Rows from block 2 of the encoder of a small masked image model, named by matrix and row number. Rows with one number belong to one neuron. Each number is 128 + 32 x the weight over its row's rms, rounded and kept within 0 to 255. All counts start at 0. After the name is the row's rms in percent of the matrix's.
After each neuron's rows are labels from the 100 images, of 14848, where the neuron reaches its highest value: "place" is the part of the image that holds the peak. Only what is clearly more common there than usual is listed. The data: regions of photos with short descriptions (Visual Genome). In brackets: how many of the 100.
# fc1: MLP up (encoder.blocks.2.mlp.fc1.weight, 1024x256), inputs 128-255
# fc2: MLP down (encoder.blocks.2.mlp.fc2.weight, 256x1024, transposed), outputs 128-255

fc1.26 088 [165 133 139 133 145 147 158 162 177  87  96 163  85 161 130  80 131 176  60 154 160 104  71  50 155  99 114  94 147 131 126 177 111 111 145 112 148 142 138  58 137 125 155 182 148 102 127 107  96 177 114 133 131 121 139 114 128 131 164 116 124 100 137 169  84 143 105 162 153 151 124  82 128 177 130  80 128 106 146 128 119 166 155 142 146 104 110 119 160  91 141 169 111 121 171 180 155 108 131 144 134 107 118 106 122 134 162 109 106 194 148 205 124 144 132 137  88  90  98  93 172 153  73  99 152  77 134 131]
fc2.26 096 [105  97 147 102 139 151 144  82 117 164 209 111 104  99 155 186 137 108 153  67 142 145 130 146 143 135 107 128 144 129  79 124 136 193  92 141 153 165 131 143 160 149 110 109 147 168 160 146 127  85 133 131 112 170  80 142 108 119 190 102  94 130 117 171  83  77 170 105 127 135 146 154 130 113 148  90 102  95 147 136 137 129 109 157 116 157 120 148 123 146 130  93 131 217 196 112  96 100 145 124 153 116 117  55 115 178 117 198  78 181 105 161 105  85 140 108 130 132  74  98 145 175  77 125  39 109 158  84]
place: top left (33)

fc1.677 107 [127 151 163 110 100 101  71  99 141 124  76 120 127  96 147  99 108 123 118 154 131 122 104 195  96 155 185 157 114 128 161 108 104 183 162 107 168 133 145 187 110 163 126 172 148 190 137  78 139 147 148 157 129 136 102 113 112  96 117 136 158 100 181 102  88 140 196 187 119 134 137  91 139 142 160 183 140 109 137  65  88 122 168  92 208 140 152 106 111 161 147 165 119 130 101 134 114 132 193 102 124 124 136 130 130  73 178 146  95 129 128 144  99  89  93  56 125 169 102 115 183  96 135 126 119 157 140 158]
fc2.677 101 [105 141 126 138 119 195 142 167 117 117  70 132 151  80 123  92 140 146 168 112 133 124 145 122 110 102 102 122 189 111 147 195 161 154 161 100 193 159 101 123  89 144 116 102 128 118  89 114 123  91 104 122 130 137 132 120 116  77 154  60  96 145 133  91 160 144 118  54 167  84 168 102  94 144 113 110 129 113 102 196 166 166 113 118 159 101 145 116 165  99 101 102  88 182 129 156 102  70 118 138 173 150 157 110 105 135 192 155 115 154 128 141 150 111 164  82 121 100 119 135 167  94  86 158 130 127 173  94]
place: bottom left (32)

fc1.71 082 [ 95 134 108  83  89 135 108  71 185 202 114 119 148 211 112 128 120 119 101 148 106  66 157 110 160 123 215  69 161  92 154 104  68 165 111 165 103 102 109 164 100 116 109 130 120 156  81 182 117 139 138 200 136 153 148 132 118 167 180 102  97 167 120 162 126 150 133 120 127 130 114  61  94 104 173 178 156 184 119 134 114 125 103 115 112 165 136  95 139  72 118 165 149 100 109 114 163  97 105 160 108 122 139 139 154 134 110 135 126 126 175 129 143 186 145 176  99 166 133 141 156 124 124 120 141 128 160 190]
fc2.71 089 [186 116 160 156 138 109 148 142 151 145 120 136 214 119 121 209 139 131 191 115 136 140 164 180 125 183  40 127 129 166 102 166 101 118 106 119 118 136  98 140  73 141 115 101 115 138 142  79 110 137  93  88 136 119 136 164 153 135 115  76  65 141  81 141 106 151 134 186 125 107 101 154 116 131  94 114 106 166 138 152 129 119 135 138  70 104 114  96 101  44  60 126 116 123 112 153  96 134 136  49 102 157  96 129 143 163  77 159 137  93 108 145 121 111 135 139 200 146 170 101 169 153  99  81  78 138 132 113]
place: bottom left (32)

fc1.337 110 [106 102 121 121  93 138 135 157 166 129 114 148  96 117 138  84 105 128 125 118 113 139  75 112 133 136 128 102 103 143  76 142  89 125  46  69 136 141 143  95 167 144  72  77 160 124 165 101  64  56 130 190 117 211 130 130  91 137 174 139 127 220 174 120 126 128 179 126 181 142 137 103  77 109 144 148 171 155 170 112 151 160 171 123 109 165 161 130 106 138  99 175  70 161 166 234 107 164 147 133 108  89 177 173 149 217 137 114 148 174 128 187 120 154 109 130 153 192 141  71 162 116 137  85 153 169 167 141]
fc2.337 100 [141  80  99 158 142 135  83  51 136  74 137  68  95 121 135 164 144  95 176  52 106 134 147 176 133 157 150 185 159 113 109 114 174  94 106 131 158 118 104 167 114 134 126 146 139 147 106 126 126  98  96 146 157 150 124 160 123  91  93  81 136  99 143 203 139 144  39  90 107 125 101 135 153 112 120 192 101 147 141 134 130  89 140  89 100 131  81 127 147 153 106 125 147 135 191 171 216 129  88 177 158 166 139 130 183 117 128 128 143 115 161 129 128 169 134 125  81 126 162 156 137 169 101 119 134 214  98 122]
place: top left (57)

fc1.118 087 [138 119  71 136  83  86 147 156 157  87 178 133 116 122  52 136 103 107 125 171 170 136 105 118 140 169 107 159 164  90 153 114 120 116  98 193 102 131 122 138  82  77 125  93  97 124  86 136 117  90 166 169 111 128  74 146 116 127 107 156 126 161  87  37 115 151 111 107 157 122 156 124 190 158  82 118 112 111 169  79 141 153 135 202  96 130  57 120 148 139 151 108  93 144 101 138  58 111 160 128 106  75 160  98  77 134 172 109  71  51 145  97 122 141  74 144 163 104  86 154 106 118 113 204 106 127 137 100]
fc2.118 106 [139 145 155 132 141 138 101 114 113 157 151 170 184  83 198  89 125 121 123  59 117  80 157 202 116  93  96 132 140 158 161 140  61  58 174 153 155 138 141 104  81 163 137 132 148 125 201 118 119 108 110 112 149 133 131 133 134 180 140 110 132 100 166 148 150 148 114  79 156 123  94 133 105  27 162  87  88 120 100 164 127 104 132  97  81 152 175 108 149 142 165 122 132 160 109 154 172 156 161 173  98 204 118  81 143 150 160 153 117 175 109 171 157 136 114  75 197 129 127 125 169 181 108  83  96 139 123 105]
place: bottom left (34)

fc1.613 078 [156 138  89 106 169 134  77 154 149  67 156 135 133 174  98 150  90 164 112 159  76 156 136  84 211 136  93  88 127 116  97 108 135  75 122  93 125  89 112  71 108 140 164 116 148 153 171 169 124 109 102 119  85 136 140  90 135 114 124 156 136 195  71 122 104 141 128 131  99  91 165 162 119  84  93 133  94 135 152 120 108 123 128 119 165 103 182 186 121 125 139 115 160 135 154 172  53 130 153 177 123  84 107 118 137 189 145  98 217  89  72 174 161  54 151 127 135 108 133 152 181 130 101  87 116 130 153  76]
fc2.613 095 [108  79 107 147 159 186  92 140  76 166 126 122  96 122 177 153 157 103 218 115 132 126 109 142 139 150 162 107 128  84 142  89 101  69 118 124 170  70 122 160  91 139 162 173 154 161 136 148 133 143 129 158  94 126 165  52 163 175 125  88 118 135  80 187 159  89 160  88 139 145  97 117 113 232 129 130 142 100 145 153 176 150 186 129  91 198 187 186 132 106 104 103  69 121 133 162  80 124 126 148  77 152 111 143 100 118 137 160 149 109 164 139 159  97 151 137  79 163 105  90 113 122 151 137 169 147 123  86]
place: top left (39)

fc1.430 085 [136  69 140  72  23  17 110 117 133 195 133 158 136 136 155  89 122 101  77 117  90  78 135 141 121 120 209 119 117  74 118 136  80 138 137 150  87 121 108 131 112 109 174 104 117 139 144 190 161 157 127 152 154  66 127 112  69  69 119 123  79 131 113 123 108  76 138  80 132 134 147 103 129 119 165 140 132 104 168  98 164 144  55 107 154 139 163 149 154 145 112 103 108 132 152 135 137  85 105 181 132 108 124 147 173 120  96 114 158  71 144 112 122 133 141 108 121 105 119 148 163  65  97 108 123 105 117 115]
fc2.430 088 [100 146 147 159 144  94  85 172 103 102 117 163 123 136 124 128 115  84 142 148 209 129 194 147 115 142 107 117 194 177 204 123  73 117 122  91 176 155  94 135 134 137 117  83 110 143  81 145 151 113  91  91  83 115 201 124 131 140 149 133 195 103 116 122 156  96  91 108  86 171  92  57 111 146  92 159 108  90 156 112 157 203 158 139 131 107 167 112 170 106 159 152 125 133 185 117 125 118 125 146 104 157 104 117 208  50 120 161 163 191 131  76  94 103 152 123 131 154 130 134 100  81 113  88 100 113 105 142]
place: middle right (29)

fc1.147 086 [ 98 130 102 115 212 129 175 136 133  76 112  78 161 104 164 123 150  46 163 130 111 155 168 119 161 127 133 121 144 126 123 172 102 146 185 146 148 113 103 127 197 114 149 159  90 113 101 150 154 123  99  88 119 152 125 200 110 117 117  71 132 118 126 192 153 172  87  75 114 116 177 164  99  74 121 131 185 149 107 156  75  75 119  62 131 126  99 166 152 132 134  63 125 178  65 125 115  76 135 118  77 144 114 123 100 119 147  79 154  88 150 145 150 118 153 126 132 121 105  65  77 101  84 107 181  98  56 116]
fc2.147 080 [137 136 140 127  78  66 108 131 149 112 126 152 132 154 146 164 109 132 117 153 112  98 100 134  80  46 128 126 115 113  84 150 108 158 127 109  87 117 188 146 158  99 139 147 196 112 103 104 100 206 150  89 123 118  97  93 120 141  88  93 154  99 151 104 103 181 197  87 155 100  85 156 136 111 118 122 111 168  94 107  89 166 114 126 157 172 162 105 122 129 153 103 178  57  71 102 126 204 120 103 113 130 120 143 115 118 121 211  88  96 125 125  78 112 125 118 130 198 138 135 125 136  87 102 162 103  95 177]
place: middle right (29)

fc1.329 105 [ 94 131 122 102 172 145 177 118 162 187 125 117  95 118 116 103 146 184  87 114 116  96 153 200 124 128 141 143 144 151 139  91 125 196 118 130 190 140 148 234 149 121  77 128 135 136 115  57 122 106 131 144 149 116 132 123 128  98  98 125 138 115 130 113  67 138 115 135 113 143 178  67 131 151 106 169 180 142 125 125 177 123 118  68  87 114 114 117  73 136  96 100 108 206 147 128  76 187 181 129 155 167 166 171 146 159 186 150 156 155 140 160 134 166 142 138 118 123 170  87 101  81 125 186  93  63 122 160]
fc2.329 102 [144 131 166 148  85 131 123 201 126 113 122 111 177 174 118 165 161  66 110 114 147 144 145 144 157 144  66  97 111 118  70 109 128 133 141 100 179 145 156 149 139 115 157 142 120 112 137  94 159 159 108 143 177 126  74 107 117 148 100  80 174 180 239 111  91 118  53 137 176  57 162 122  78 103 128 122  71 182 142 146 218  99 113 152  84 107 135 105 145 115 108 112 115 102 162 112  98 156 200  96 105 123 152 130 117 122 120 142 128 126  80 131 175 101 108 142 161  60 133 151 147 123 114 142 152 138 128 108]
place: middle right (25)

fc1.728 099 [168  77 182 171 146 208 140 133 107 121 126 150 142 162  92  89  87  89 138 116 101 106 109 114 141 158  90  99 114 113 113 110 105 112  93 141 142 187 179 111 133 107 171 173 136 116 118 125 127  94 145 150 150 126 131 130  81 112 179  87 154 154  74 151 153 106 126 114 137 133  95 149 113  79 155 101 111 153 157 163 152 109 117 105 176  81 171 153 140 144 191 131 120 130 112  78  91 177 219 123 108 124 108 159 114 149 157 151  92 144  81 143 144 111 143 134 102 126 140 112 162 117  75 214  92 109 119 143]
fc2.728 101 [ 80 115 153 171 177 145 117 145 123 127  70 114 141 100  82 113  92 116 128  49 150 148 174  71 133  83  91 117 116  61 169  93  77  94 104 123  69  68 161 138 125 159 129 160 165 121  81  74 136  92 129 188 147 143 129 135 159 117 155 186  85 115 126 153 108 136 165  85 144  65 138 134 115 137  96 180 104 180 168 144 171 149 161  90 125 101  93  64 214  91 146 119  77 118  76 166 147 155 129  97 131 115 137 105 135 155 137 201 142 191 163 127 147 148 131 128 114 165 165  90 141 168 116 128 128 143  88 115]
place: middle right (28)

fc1.701 096 [110 156 134 144 190 137 143  90 179 133 131 103 154 151 143 110 125 162  95 110  83 156 118 153 151 178 126 101  81  84  80 110 126 166 146  97 103 126 176 108 115 140 102 144 133 162 189  93  83 114 172 113 106 174 155 132 127 123  73  88 133 132 156 101  66 178 203 154 107 158 140 130 150  92 143  95  88 184 143 114 119 104 162 184 161 125  59  83 115 129 154 157 147 150 142 151 108 143 175 104 157 204 210 166 169 172 125  75 156 100  87 138 152 133  91 124 111  77 102 119 130  54  82 102 118 145  96  95]
fc2.701 096 [128 137 133 145 102 173 141  94 114 172  82 151 145  91 198 121  99 110  64 143 146 144 121 127 175 142 194 183 140  99 127 119 113  79 115 126 193  94 149  87  95 140 152 127  84  98 151 103 132 113 198 106 118 154 111  86 131  57 126 145  93  83 110 122  98  77 157 145  79 161 122 132 153 158 151 206  75 149 137 130 107 125  96 101  92 114 133 139 147 134 155 126 113 179 152 101 145 125 140  80 144 142 163 159 155 121 142 146 115 125 100  99 139 124 113 126 108 138 174 123 146 122 121  76 148 106 142 140]
place: bottom left (35)

fc1.598 076 [176 106 167 126 176 156 105 135 137 150 169 148  72 114 129 115 139  96 114 160 145 126 167 174 143  62 110 116 131 112 103  81 153 112  76 109 148  54 108 211 152 124 162 153  71 140 131 132  98 125 154 157 115 185  68 122 153  64 155 112  67 148 102 137  95 128 142 176 174 136 136 133 167 103 104 118 108 143 128 159  69 129  94 134  84 132 126 171  70 174 177 132 120 155 118 163 142 149  73 100  87 133 163 134 103 187 148 105 163 129 151 146 175  96 103 113 174 147  99 125 120 142  82  89 100 112 141 103]
fc2.598 083 [174 139  94  79  92 119  98  97  80  94  98 118 110 192 120 150 150 105 125 176 160 123 113 123  50 148 140 111 160 150 214 119 188 138 137 109 119 104 129  76 149 132 129 106 186 126  98  89 140 153 135 108 155 152 138 120 142  83  80 140 112 143 144  90 149  98  92 103 170 126  57  59 134 128 105 150 124 176 105 156 138  95 140  89  57 123 128 210 146  96 153 108  67 136 120 120 122 174 106 124  94  88  94 119  70 152 133 154  86  44 124 170 125 146 122 183  88 179 171 126 143 167 140  60 182 152 125 138]
place: bottom left (36)

fc1.412 087 [ 78 167 130  81 104 132  69 117 160 123 114 151 139 118 178 134 122 127 163 134 171 132 180  52 107 131 156 120 122 117 122 126 121 112 137 204 140  91  85 141 152  83 126 117 155 130 157 198 165 153  95  67  66  86 116  82 106 101 128  87 115 134 136 166  74 110 130 109 137 157 127 133 129 125 197 109  95 169  99 150 129 137 154 112  84 159 140  82 136 122 102 164 175 112  83 164 130  88  60 156 176 140  93 159 168 125 165  81 101 154 170 125 111 153 159  87  96 136 159 122 141 107 107  90 123 112  80 174]
fc2.412 092 [116 125 124 136 127 142 128 117 128  97 155  99 163 151 145 158 182 100 156 124 118 116 115 190 162 105 150 172 103 136  87 154 102 137 106 132 129 159 131  91  96 179 115 105 152 168 149 110 130 157 145 221 167 135 117 163 135 136  66  68  85 149 201  86 122 124 148 156 125 157 161 196 125 183 140  85 100 149 158 185 162 136 175 125 108 188  79 123 156 162 182 132 152 157 131  71 118 105 166 139 150 192 158 112  74 100 201 153 120 145 144  90 150 142  82 180 122 109 178 105 186 123 138 111  93 118  60  76]
place: top left (34)

fc1.161 095 [ 96  75 132 166 152 131 143 129  94 174 142 120 112 115  79 172  97 130 165 164 117 139 148 174 110 167 132 100 122 148 148 122 128  99  94 117 200 143  99 139 189 152 163  99 108  93 168 158 132 135 189 114 116  95 130 148 112 156 123 121 138 146 175 145 112 188 144 121  84 102 155 162 168  65 124 147 134 125 114  96 116 104 114 122  73 160 146 207  73 127 123 144 105 165 116 150  91 163  68 133 139 131 175 148  39 137 129 120  68  96 135  94 107 131 122 133 157  55 117 137 128 120  69 209 169  66 113 140]
fc2.161 090 [ 95 134 188 169  99 178 148  76 163 142 133 133 123 115 183  89 153 124 129 119  95 106 131 155  81  99  87  90 187 173 131 164  89  85 143 164 113 188 206 148 128 149 119 187 169 149 138 156 117 120 136  82 141 129 173 123 139 162  91 102 122 156 166  93 142 154 195 156 145 154 139 118 131 141 170 134 151 153  78 156 138 136  88  90 144  92 138 107  93 158 139 110 187 132 123 107 168  81 181 107 139 123 117 148 135 122 139 182  89 106  88 134 172 126 103 138  98 170 115 154 136 146 145 134 153 142 154 128]
place: bottom left (36)

fc1.226 096 [119 115  83 140 106 142 108 207  84 109 110 127 144 110 119 128 157 151 106 145 162 115 168 100 118 182  97 120 151 162 120 132 155  63 128 101 100 133 128 130 179 179 112 151 129 132 129  96 122 133 189 146 152 122 114 125  92 193 116 188 107 143 147 103 116 150 156 120 164 112 199  77 128 113 121 125 117 118 155 113 139 123  99  93 115 139 149 141  48 119 131 109  57  74 118  96 186 100 144 202 130  98 116  71 135 110 174 136  69 131 172  85 111 109 103 171 105 129 157 161  66 131 115  97 180  35  65  91]
fc2.226 095 [ 96 116  72 135 104 131 161 161 152 146 120 165 123 120 165 128 175 145 177 150  96 152 112 191 130 142  94 130 138 117 147 192  87 122 103  87 214 174 138  75 124 111 142 137  98 170  55 110 137 103 142 112 110 201 112  88 146 130 137 176  92 123 128 127 125  74  72  98 111 187 142 108 138 111 178 103  82  77  93 133 106 109 160  93  91 105 107 132 143 164 133 114 136 177 150 159 108 150 111 126 115 162 192  73 146 142 146 105 145 171 144 160  94 200 162 138 151 100 110 126 134 114 117 101 165 118 143  94]
place: middle left (27)

fc1.297 109 [104 173 114 140  95 171 197 177 190 120 147 113 107 104 145 171  87 119 139 136 107  89 125 173 141 158 159 169 143 151 152  71  98 131  66 145 163 164 127 158  95  97 140 127 130 129 125  60 125  85 114 140 161 125 162 101 123  75 118 150 148 106 124  67 127 142 108 134 210 148 150 115  75 126 152  67 103 120  82 103 164 139  53 125 150 113 159 135  91 152 144 148 108 136 119  86 197 130 183 175 112 157  93 117 115 229 102 159 159  77 123  99  99 103 149 192 129  86 177 128 146  97 100 146 164 140 139 128]
fc2.297 124 [136 188  91 120 150  99  99  91 186 157  97  98  97 160  75 193 109 104 132 140 118 198 107  68  97 142 114 175  91 138  94 164 187 144 152 123 146  99 186  92 162  83 143  97 188 121 142 129 141 161 117 159 146 137 151 120 163 117 108 118 178  97  49 168 122 109 184 138 126 103 141 150 117 183 181 109 138 102  56 128 141 134 221 186 113 159 125 173 126 128 119 142 124 106 122 151 130 181  86  66 165 128 176 126 122  47 111  84 160 177 122 108 123 147 143 153 126 167  99 133 130 105 138 140  79 184 105 128]
place: bottom left (32)

fc1.270 087 [109 153 111 154 122 162  82 124 110 193 158 176 117 132 144 143  75 129 142 118 110 154 114 154 124 122 123  99 153  72 108  36  97 136 117 124 127  83  89 193 167 132 148 160 136 133  46 102  83 145 124 156  97 184 169 134 195 129 165 108 111 135 117 142 114 129 120  92  87  96  70  70 120 161 174 166 119 120 115 129 133  96 166 145 140  90 182 120 134 144 158  71 139 131 143 129  64 121 139  89  69 123 138 109  62 148 117  98 148  60 135 179  79 129 123 136  80 163  96 130 100 172 116  77 165 150 158 102]
fc2.270 086 [165 113 122  82 146 114 123  95  93 149 188 134 137 126  96 126  94 167 146  71 113 171 138 166 114 126 170 100 103 160 114 181 160 112 159 114  92  70 182 148 126 135 152 179 158 176 145  97 124  74  99 134 113 174  95 110 112  57 131 130 129 138 106 102 158 159  76 145 137 196 130 129  58  79 126 138 168  76 126  92  87 163  96  87 105 175 140 169 117 132 138  74 178 154 133 161 148 142 115 163  76 114 140 153 100 126  97 159  76 190 107 135 181 160 106 126 131 157 133 142  99 105 151  98 188 183 109  98]
place: top centre (25)

fc1.680 105 [152 125  79 151 144 130 113  76 130  95 129 217  70 143 151 159 158 107 163 137 144 103 160 144 126 111 111  98  85 105 120  81 132  96 184 165 134  66 148  85 132 160 139 137 164  87  83  79  81 123 109 131  94 157 113  72  90 144 123 132 112 181 131 181 157 158 107 145 139 139 131  72 206 157 121 132 148 142  81 105  62 152 103 147 191 129  75 140 120 156 135 183 122 136 103 145 101 102 110 155 135 107  75 155 142 100 118 101  99 101 118  91 141 139 149 115 204 140 148 153  90  92  79 137  88 137 154 127]
fc2.680 106 [162 144 116  80 144 169 130 132 120 193 155 109 159 136  87 161 163 138 140 109 113 109 199 131 128 189 143 157 131 112  68 132 104 115 133 142 106 140 171 135 137  90 104 138 139 151 158 114  73 141  69 137 105 109 131 191 112 169 126 132 133  85  79 130  94 119 118  77 151 100 149  96 106 128 135 137 162 199 127 108 110 186 162  84  91 157 154  87  70 120 123 125 128  74 159 148 148 120 119 107  57 102  78 169 144 156 150  97 153 206 155  66 135 170 121 110  87 134 132 110  99 130 165 124 129 187 127 128]
place: top left (35)

fc1.289 093 [150 195 133 109 122 140 131 122  96 208  86  53  90  90 128  87 114 183 101 164 113 108 126  98  82 148 234  66 115 162 167 121 121 126 117 131  96 151 123 137 131  71 108 150 119 114  82 141 162 140 143  89 118  30 190 153  91 161 150 112 118 151 108 131 128 113 106 129 108 134 107 137 112 122 181 108 147 115 155 118 113 198 106 144 132 158 123  78 130 151 168 163 105 137 157  57 153 121 101 155 126  86 155 111 133 137 178 103 117  95 117 137 123 131 114 132 127 132 153 135  46 106 113 111 116 145 131 137]
fc2.289 099 [151 129 174 125 129 146 106  89 160 125 153  96 131  98 107 152 112 105 186 115 121 147 143 141  87 135  49 164  92 134  50 162 141 165 121 108 130 137 100  81 152  88 106 201  87  87 133 124 110 135 126  82 133 147 131 212  78 127 126 171 112 127  63  82  90 119 124  86 170  70 135 167  82 169  96  91  71  77 124 152 125  79 117  94 180 140 102 164 134 190 101 169 124  85 116  74 125  67 129 191 105  51 105 151  98 147  99 137 137 112 169  90 135 124 124 125  92 145 156 156 154 193 115 117 107 114 172  55]
place: top right (38)

fc1.273 079 [181 144 138  67 124  95 137 115 171  67 157 165  87  67 137 106 139 131 125  88 154  98 122 158 152 100  63 101 144 103 124 164 129  65 148  86  80 226 161 135 197 155 117 132 130 142 122 109 152  94 217 106 129  92 104 134 102 153 144 147 108 117 131 134  79 133  91 159 141  45 139 129  59 154  78  78 177  88 136 101 135 176 173 114 127 168 127 131 121  80 117 161 124  90 156 127 133 137 151 163 113 137  86 110  95 141 148 162 117 127 126 130 125 167  90 113  84  91  90 141 154 143  57 183  96 131 112 108]
fc2.273 090 [ 71 123 101 143 179 118 169 126 136 145 123 146 164 163 125 119  87 134 126 103 175 141 161 122 161 123 126 132  94  93 127 181 143 195 187 157 131 142 101 205 161  93 128  78 159 140 100 126 141 132 128 130 139 106 140 173 101 191 141 115 134 133  83 113 149 107 141 120 106 119 125  88 171 148  93 111 175 113 143 142 139 133 122  46 178 100  73  78  75 141 136 122 104 145 178 127 139 146 132 122 126 122 178 169 117 171 103 155 135 113 136 120 180  58 123 130 106 134 121 142 119  65 161 100 100 144 127 139]
place: middle right (30)

fc1.432 089 [149 127 170 144 143  79 126 118 106 107  94  72 120  93 123  43 146 116 153 155 180 132 130 136 100 132 124 124 133 119  25 112 110 115 114 176 143  83 135 165  83 180  97 135  68 171  95  74 136 112  97 113 131 145 157 187 128  94  51 113 150 130 104 185 126 110 158 156 158 143 165 112 125 177 160 143 146 100 165  63 126 102 124 107  84 102 138  93 156 172  85 129 158 109  85 155 145  92 168 122 114 104 190 143 139 126  82 111 131 118 140 120 104 144 129 122 128 132 163 138  77  92 122  92 151 154  93 119]
fc2.432 088 [108 105 125 147 135 141 124 106 159 124 125  62  91 100 125 235 146 190 126  94 123 138  97 141 135 113 146 108 111 123 144 124 194 128  88 123  82 105 140 105 216  97 147 144 110 124 131 190 124 142 161  92 104  60 135  58 143 171 219 129 102 146 127  68 150  77  89 140  86 131 130 137  73  70 125 113 106  90 109 171  97 136 150 124  71 102 128  89 116 144 140 105  93 181  70 108 124 130  99 130 102 147 140 114 172  91 145 156 122 177 128 125 119 164 146 108 162 121 182 163 173 120  93  68  95  92 134 108]
place: middle left (35)

fc1.75 079 [128 171 130 161 136 152 108 142 111  91 139 116  62 153  86 173 120 137 194 117 158 125 167 166 181  78 120 142  91  90 149 199  83 108 154 118 106 168 137 171 125  72 116 123 128 150  71 145 161 169 167 151 141 149  67 162 131 145 145 148 175 148  78  85 107  63 194 141 145 155 179 127 142 145  95 133 202 108 166 146 146 143 135 140  91 137  96 150 139  57 145 134 163  66  53 138  91 124 160  94 101 144 116 126 156 136 145 156 137  86 117 108 144 162 102  88 156  77 133 122 108 121  91 104 111 112 138  58]
fc2.75 093 [105 169 125 142 109 144  87 136 158 159  90 149 119 117 106 104 131 144 176 201 112 108 126 145  85 158  79 159 136 164 136 120 108 173 112 114 131 103 154 111 138 164  92 118 113 153 146 142 140 147  89 172 144 111 129  71 122  93 128 127 168 149  85  87 153 130 127 161  92 150 145 120 139 180 151 124 151 129 177 154 118 101  90 112 163 111 111  69  81 131 144  84 175  90 174 131 178 149 130 139 117 163 113 119 109  66 119 182 117 186  91 104 138 146  45 105 110  98  67  87 177 132 118 103 196  97 111 156]
place: top right (32)

fc1.280 100 [114 130 120 144 137 135 121 105 105 167 137  87 101 122  92 104 164 108 114  84 111 126  74 121 180 163 117  35 172 118 162 130 131 156 182 105 118  99 159  92 143 158 116 138 108 116 119 114 126 132 138 143  94 117 124 133 201 131 166 123 161 110 180 157 113  69  99 135 165 129 156 141 136 108 172 150 129 114 140 195 130 140 185 116 123 109 169 100 104 172  97 152 116 129 174 173 117 122 114  91 143 168 131 137 151 145 136 112 125 155 152 148 196 126 198 102 126 128 142 137 173 141 124 105  93 132  87 158]
fc2.280 111 [115  85 114 169 116  88 120 143  90 100 124 118  83 155  49 136 195 138  78  90 102 125  88 146 122 128 135 173 143 138 148 109 134 116 145 133 132 106 144  91 103 144 133 133  85  94 124 163 140 130  78 130 100 149 183 143 138 112 103 158 145 127  84 171 147  58 127 126 139 136 112 130 132 114 140 167 117  94 176 110 154  92  93  91 129 157 121 159 130 101 129 147 113 120 180 129  82 121 118 103 116  89  84 109 133 133 114 136 117 120 115 229 172 100  80 124 135 128  93 148 143 151 134 107  82 122  75  93]
place: middle right (37)

fc1.526 078 [130  99 175 113 135 112 171  86 146 156  82 191 168 161 151 130 112  78 159 189 115 108 144 123 109 128 165 152 105 112 104 162 133 144 111 114 151 162 173 191 135  98 129  69 132 125 127 108 215  57 123 135 104  83 113 173 122 111 127 100 129 153 162 103 129 134 127 105  78 193 149 121 139 205 114 202 111 138 103 169 203 113  76 134  98 128  81  90 138 132  89 135  48  73 126 147 232 193  97  54 152 104 149 160 143 116 115 177  43  55 142 155  66 152 135 201 122 111  99 127 105 141 132  93 130 147 120 127]
fc2.526 112 [145 149 115 111 143 111 128 131 103  80  69 163 128 135 101 108 145  49 120  58 130 134 128 137 106 119 150 101  56 163 121  88 116 135 122 128 154 150 103 207 172 177 107 142 100 124 113 146 121 141 132 149 115 121 128  91 105 152 164 100 134  66  85 183 150 128 129  76 133 104  92 126  95 136  87 118  72 208 172 139 129 151 154 131 111 161  91 116 168  87 128 147  81 150  90 156 130 105 131 126  95 131 148 114  88 112 180  77 211 142 133 127 151 174 135 101 115  75 107 132 105 146 208 124  73 123 169 125]
place: middle right (26)

fc1.183 086 [ 89  84 121  97 132 141 126 124 152 122 140 164 128 141 130 106 206 110 109 151 127 133  87 123  77 154  52 141  86 193  29 137 186  73 125 153 112 112 134  79 141 148 138 158 136  70 132  80 156 130 158  99 112 100 133 115 150 142  77  93 138 124  91 201  77  58 137  81 128 113 138 107  64  93 154 154 122 137  76 134 133 151 217 128 183 155 110 113 112 116 108  93  77 125 137 119 143  56 132 141 120 128 122 140  94 142 203 197 119 162 122 146 104 150 118 149 154 182 158 123 127 124 174  94  95 130 121 139]
fc2.183 090 [ 91 131 132  79 151 156 150 154 112 104 110 136 143 105  98 101 100  86 127 144 145  99  76 101 112 155 133 157 149 188 139 151 132 166 147  43 120 118  77 106 187 109 101 153 104  85  60 186 126 112 189 157  69  79  62 123 146 146 151 109 114 114 183 135 182  98  99 133 124 157 146 138 101 177 108 143 117 151 136 143 180 139 145  92 166 132 109  86 108  89  99 134 186 111 139 195 122 124 104 139 131 156 159 115 133 161 142 131 169 114 174 119 102 149 190 144  89  80  89 155 148 122 148 101 103 177 148 202]
place: top right (33)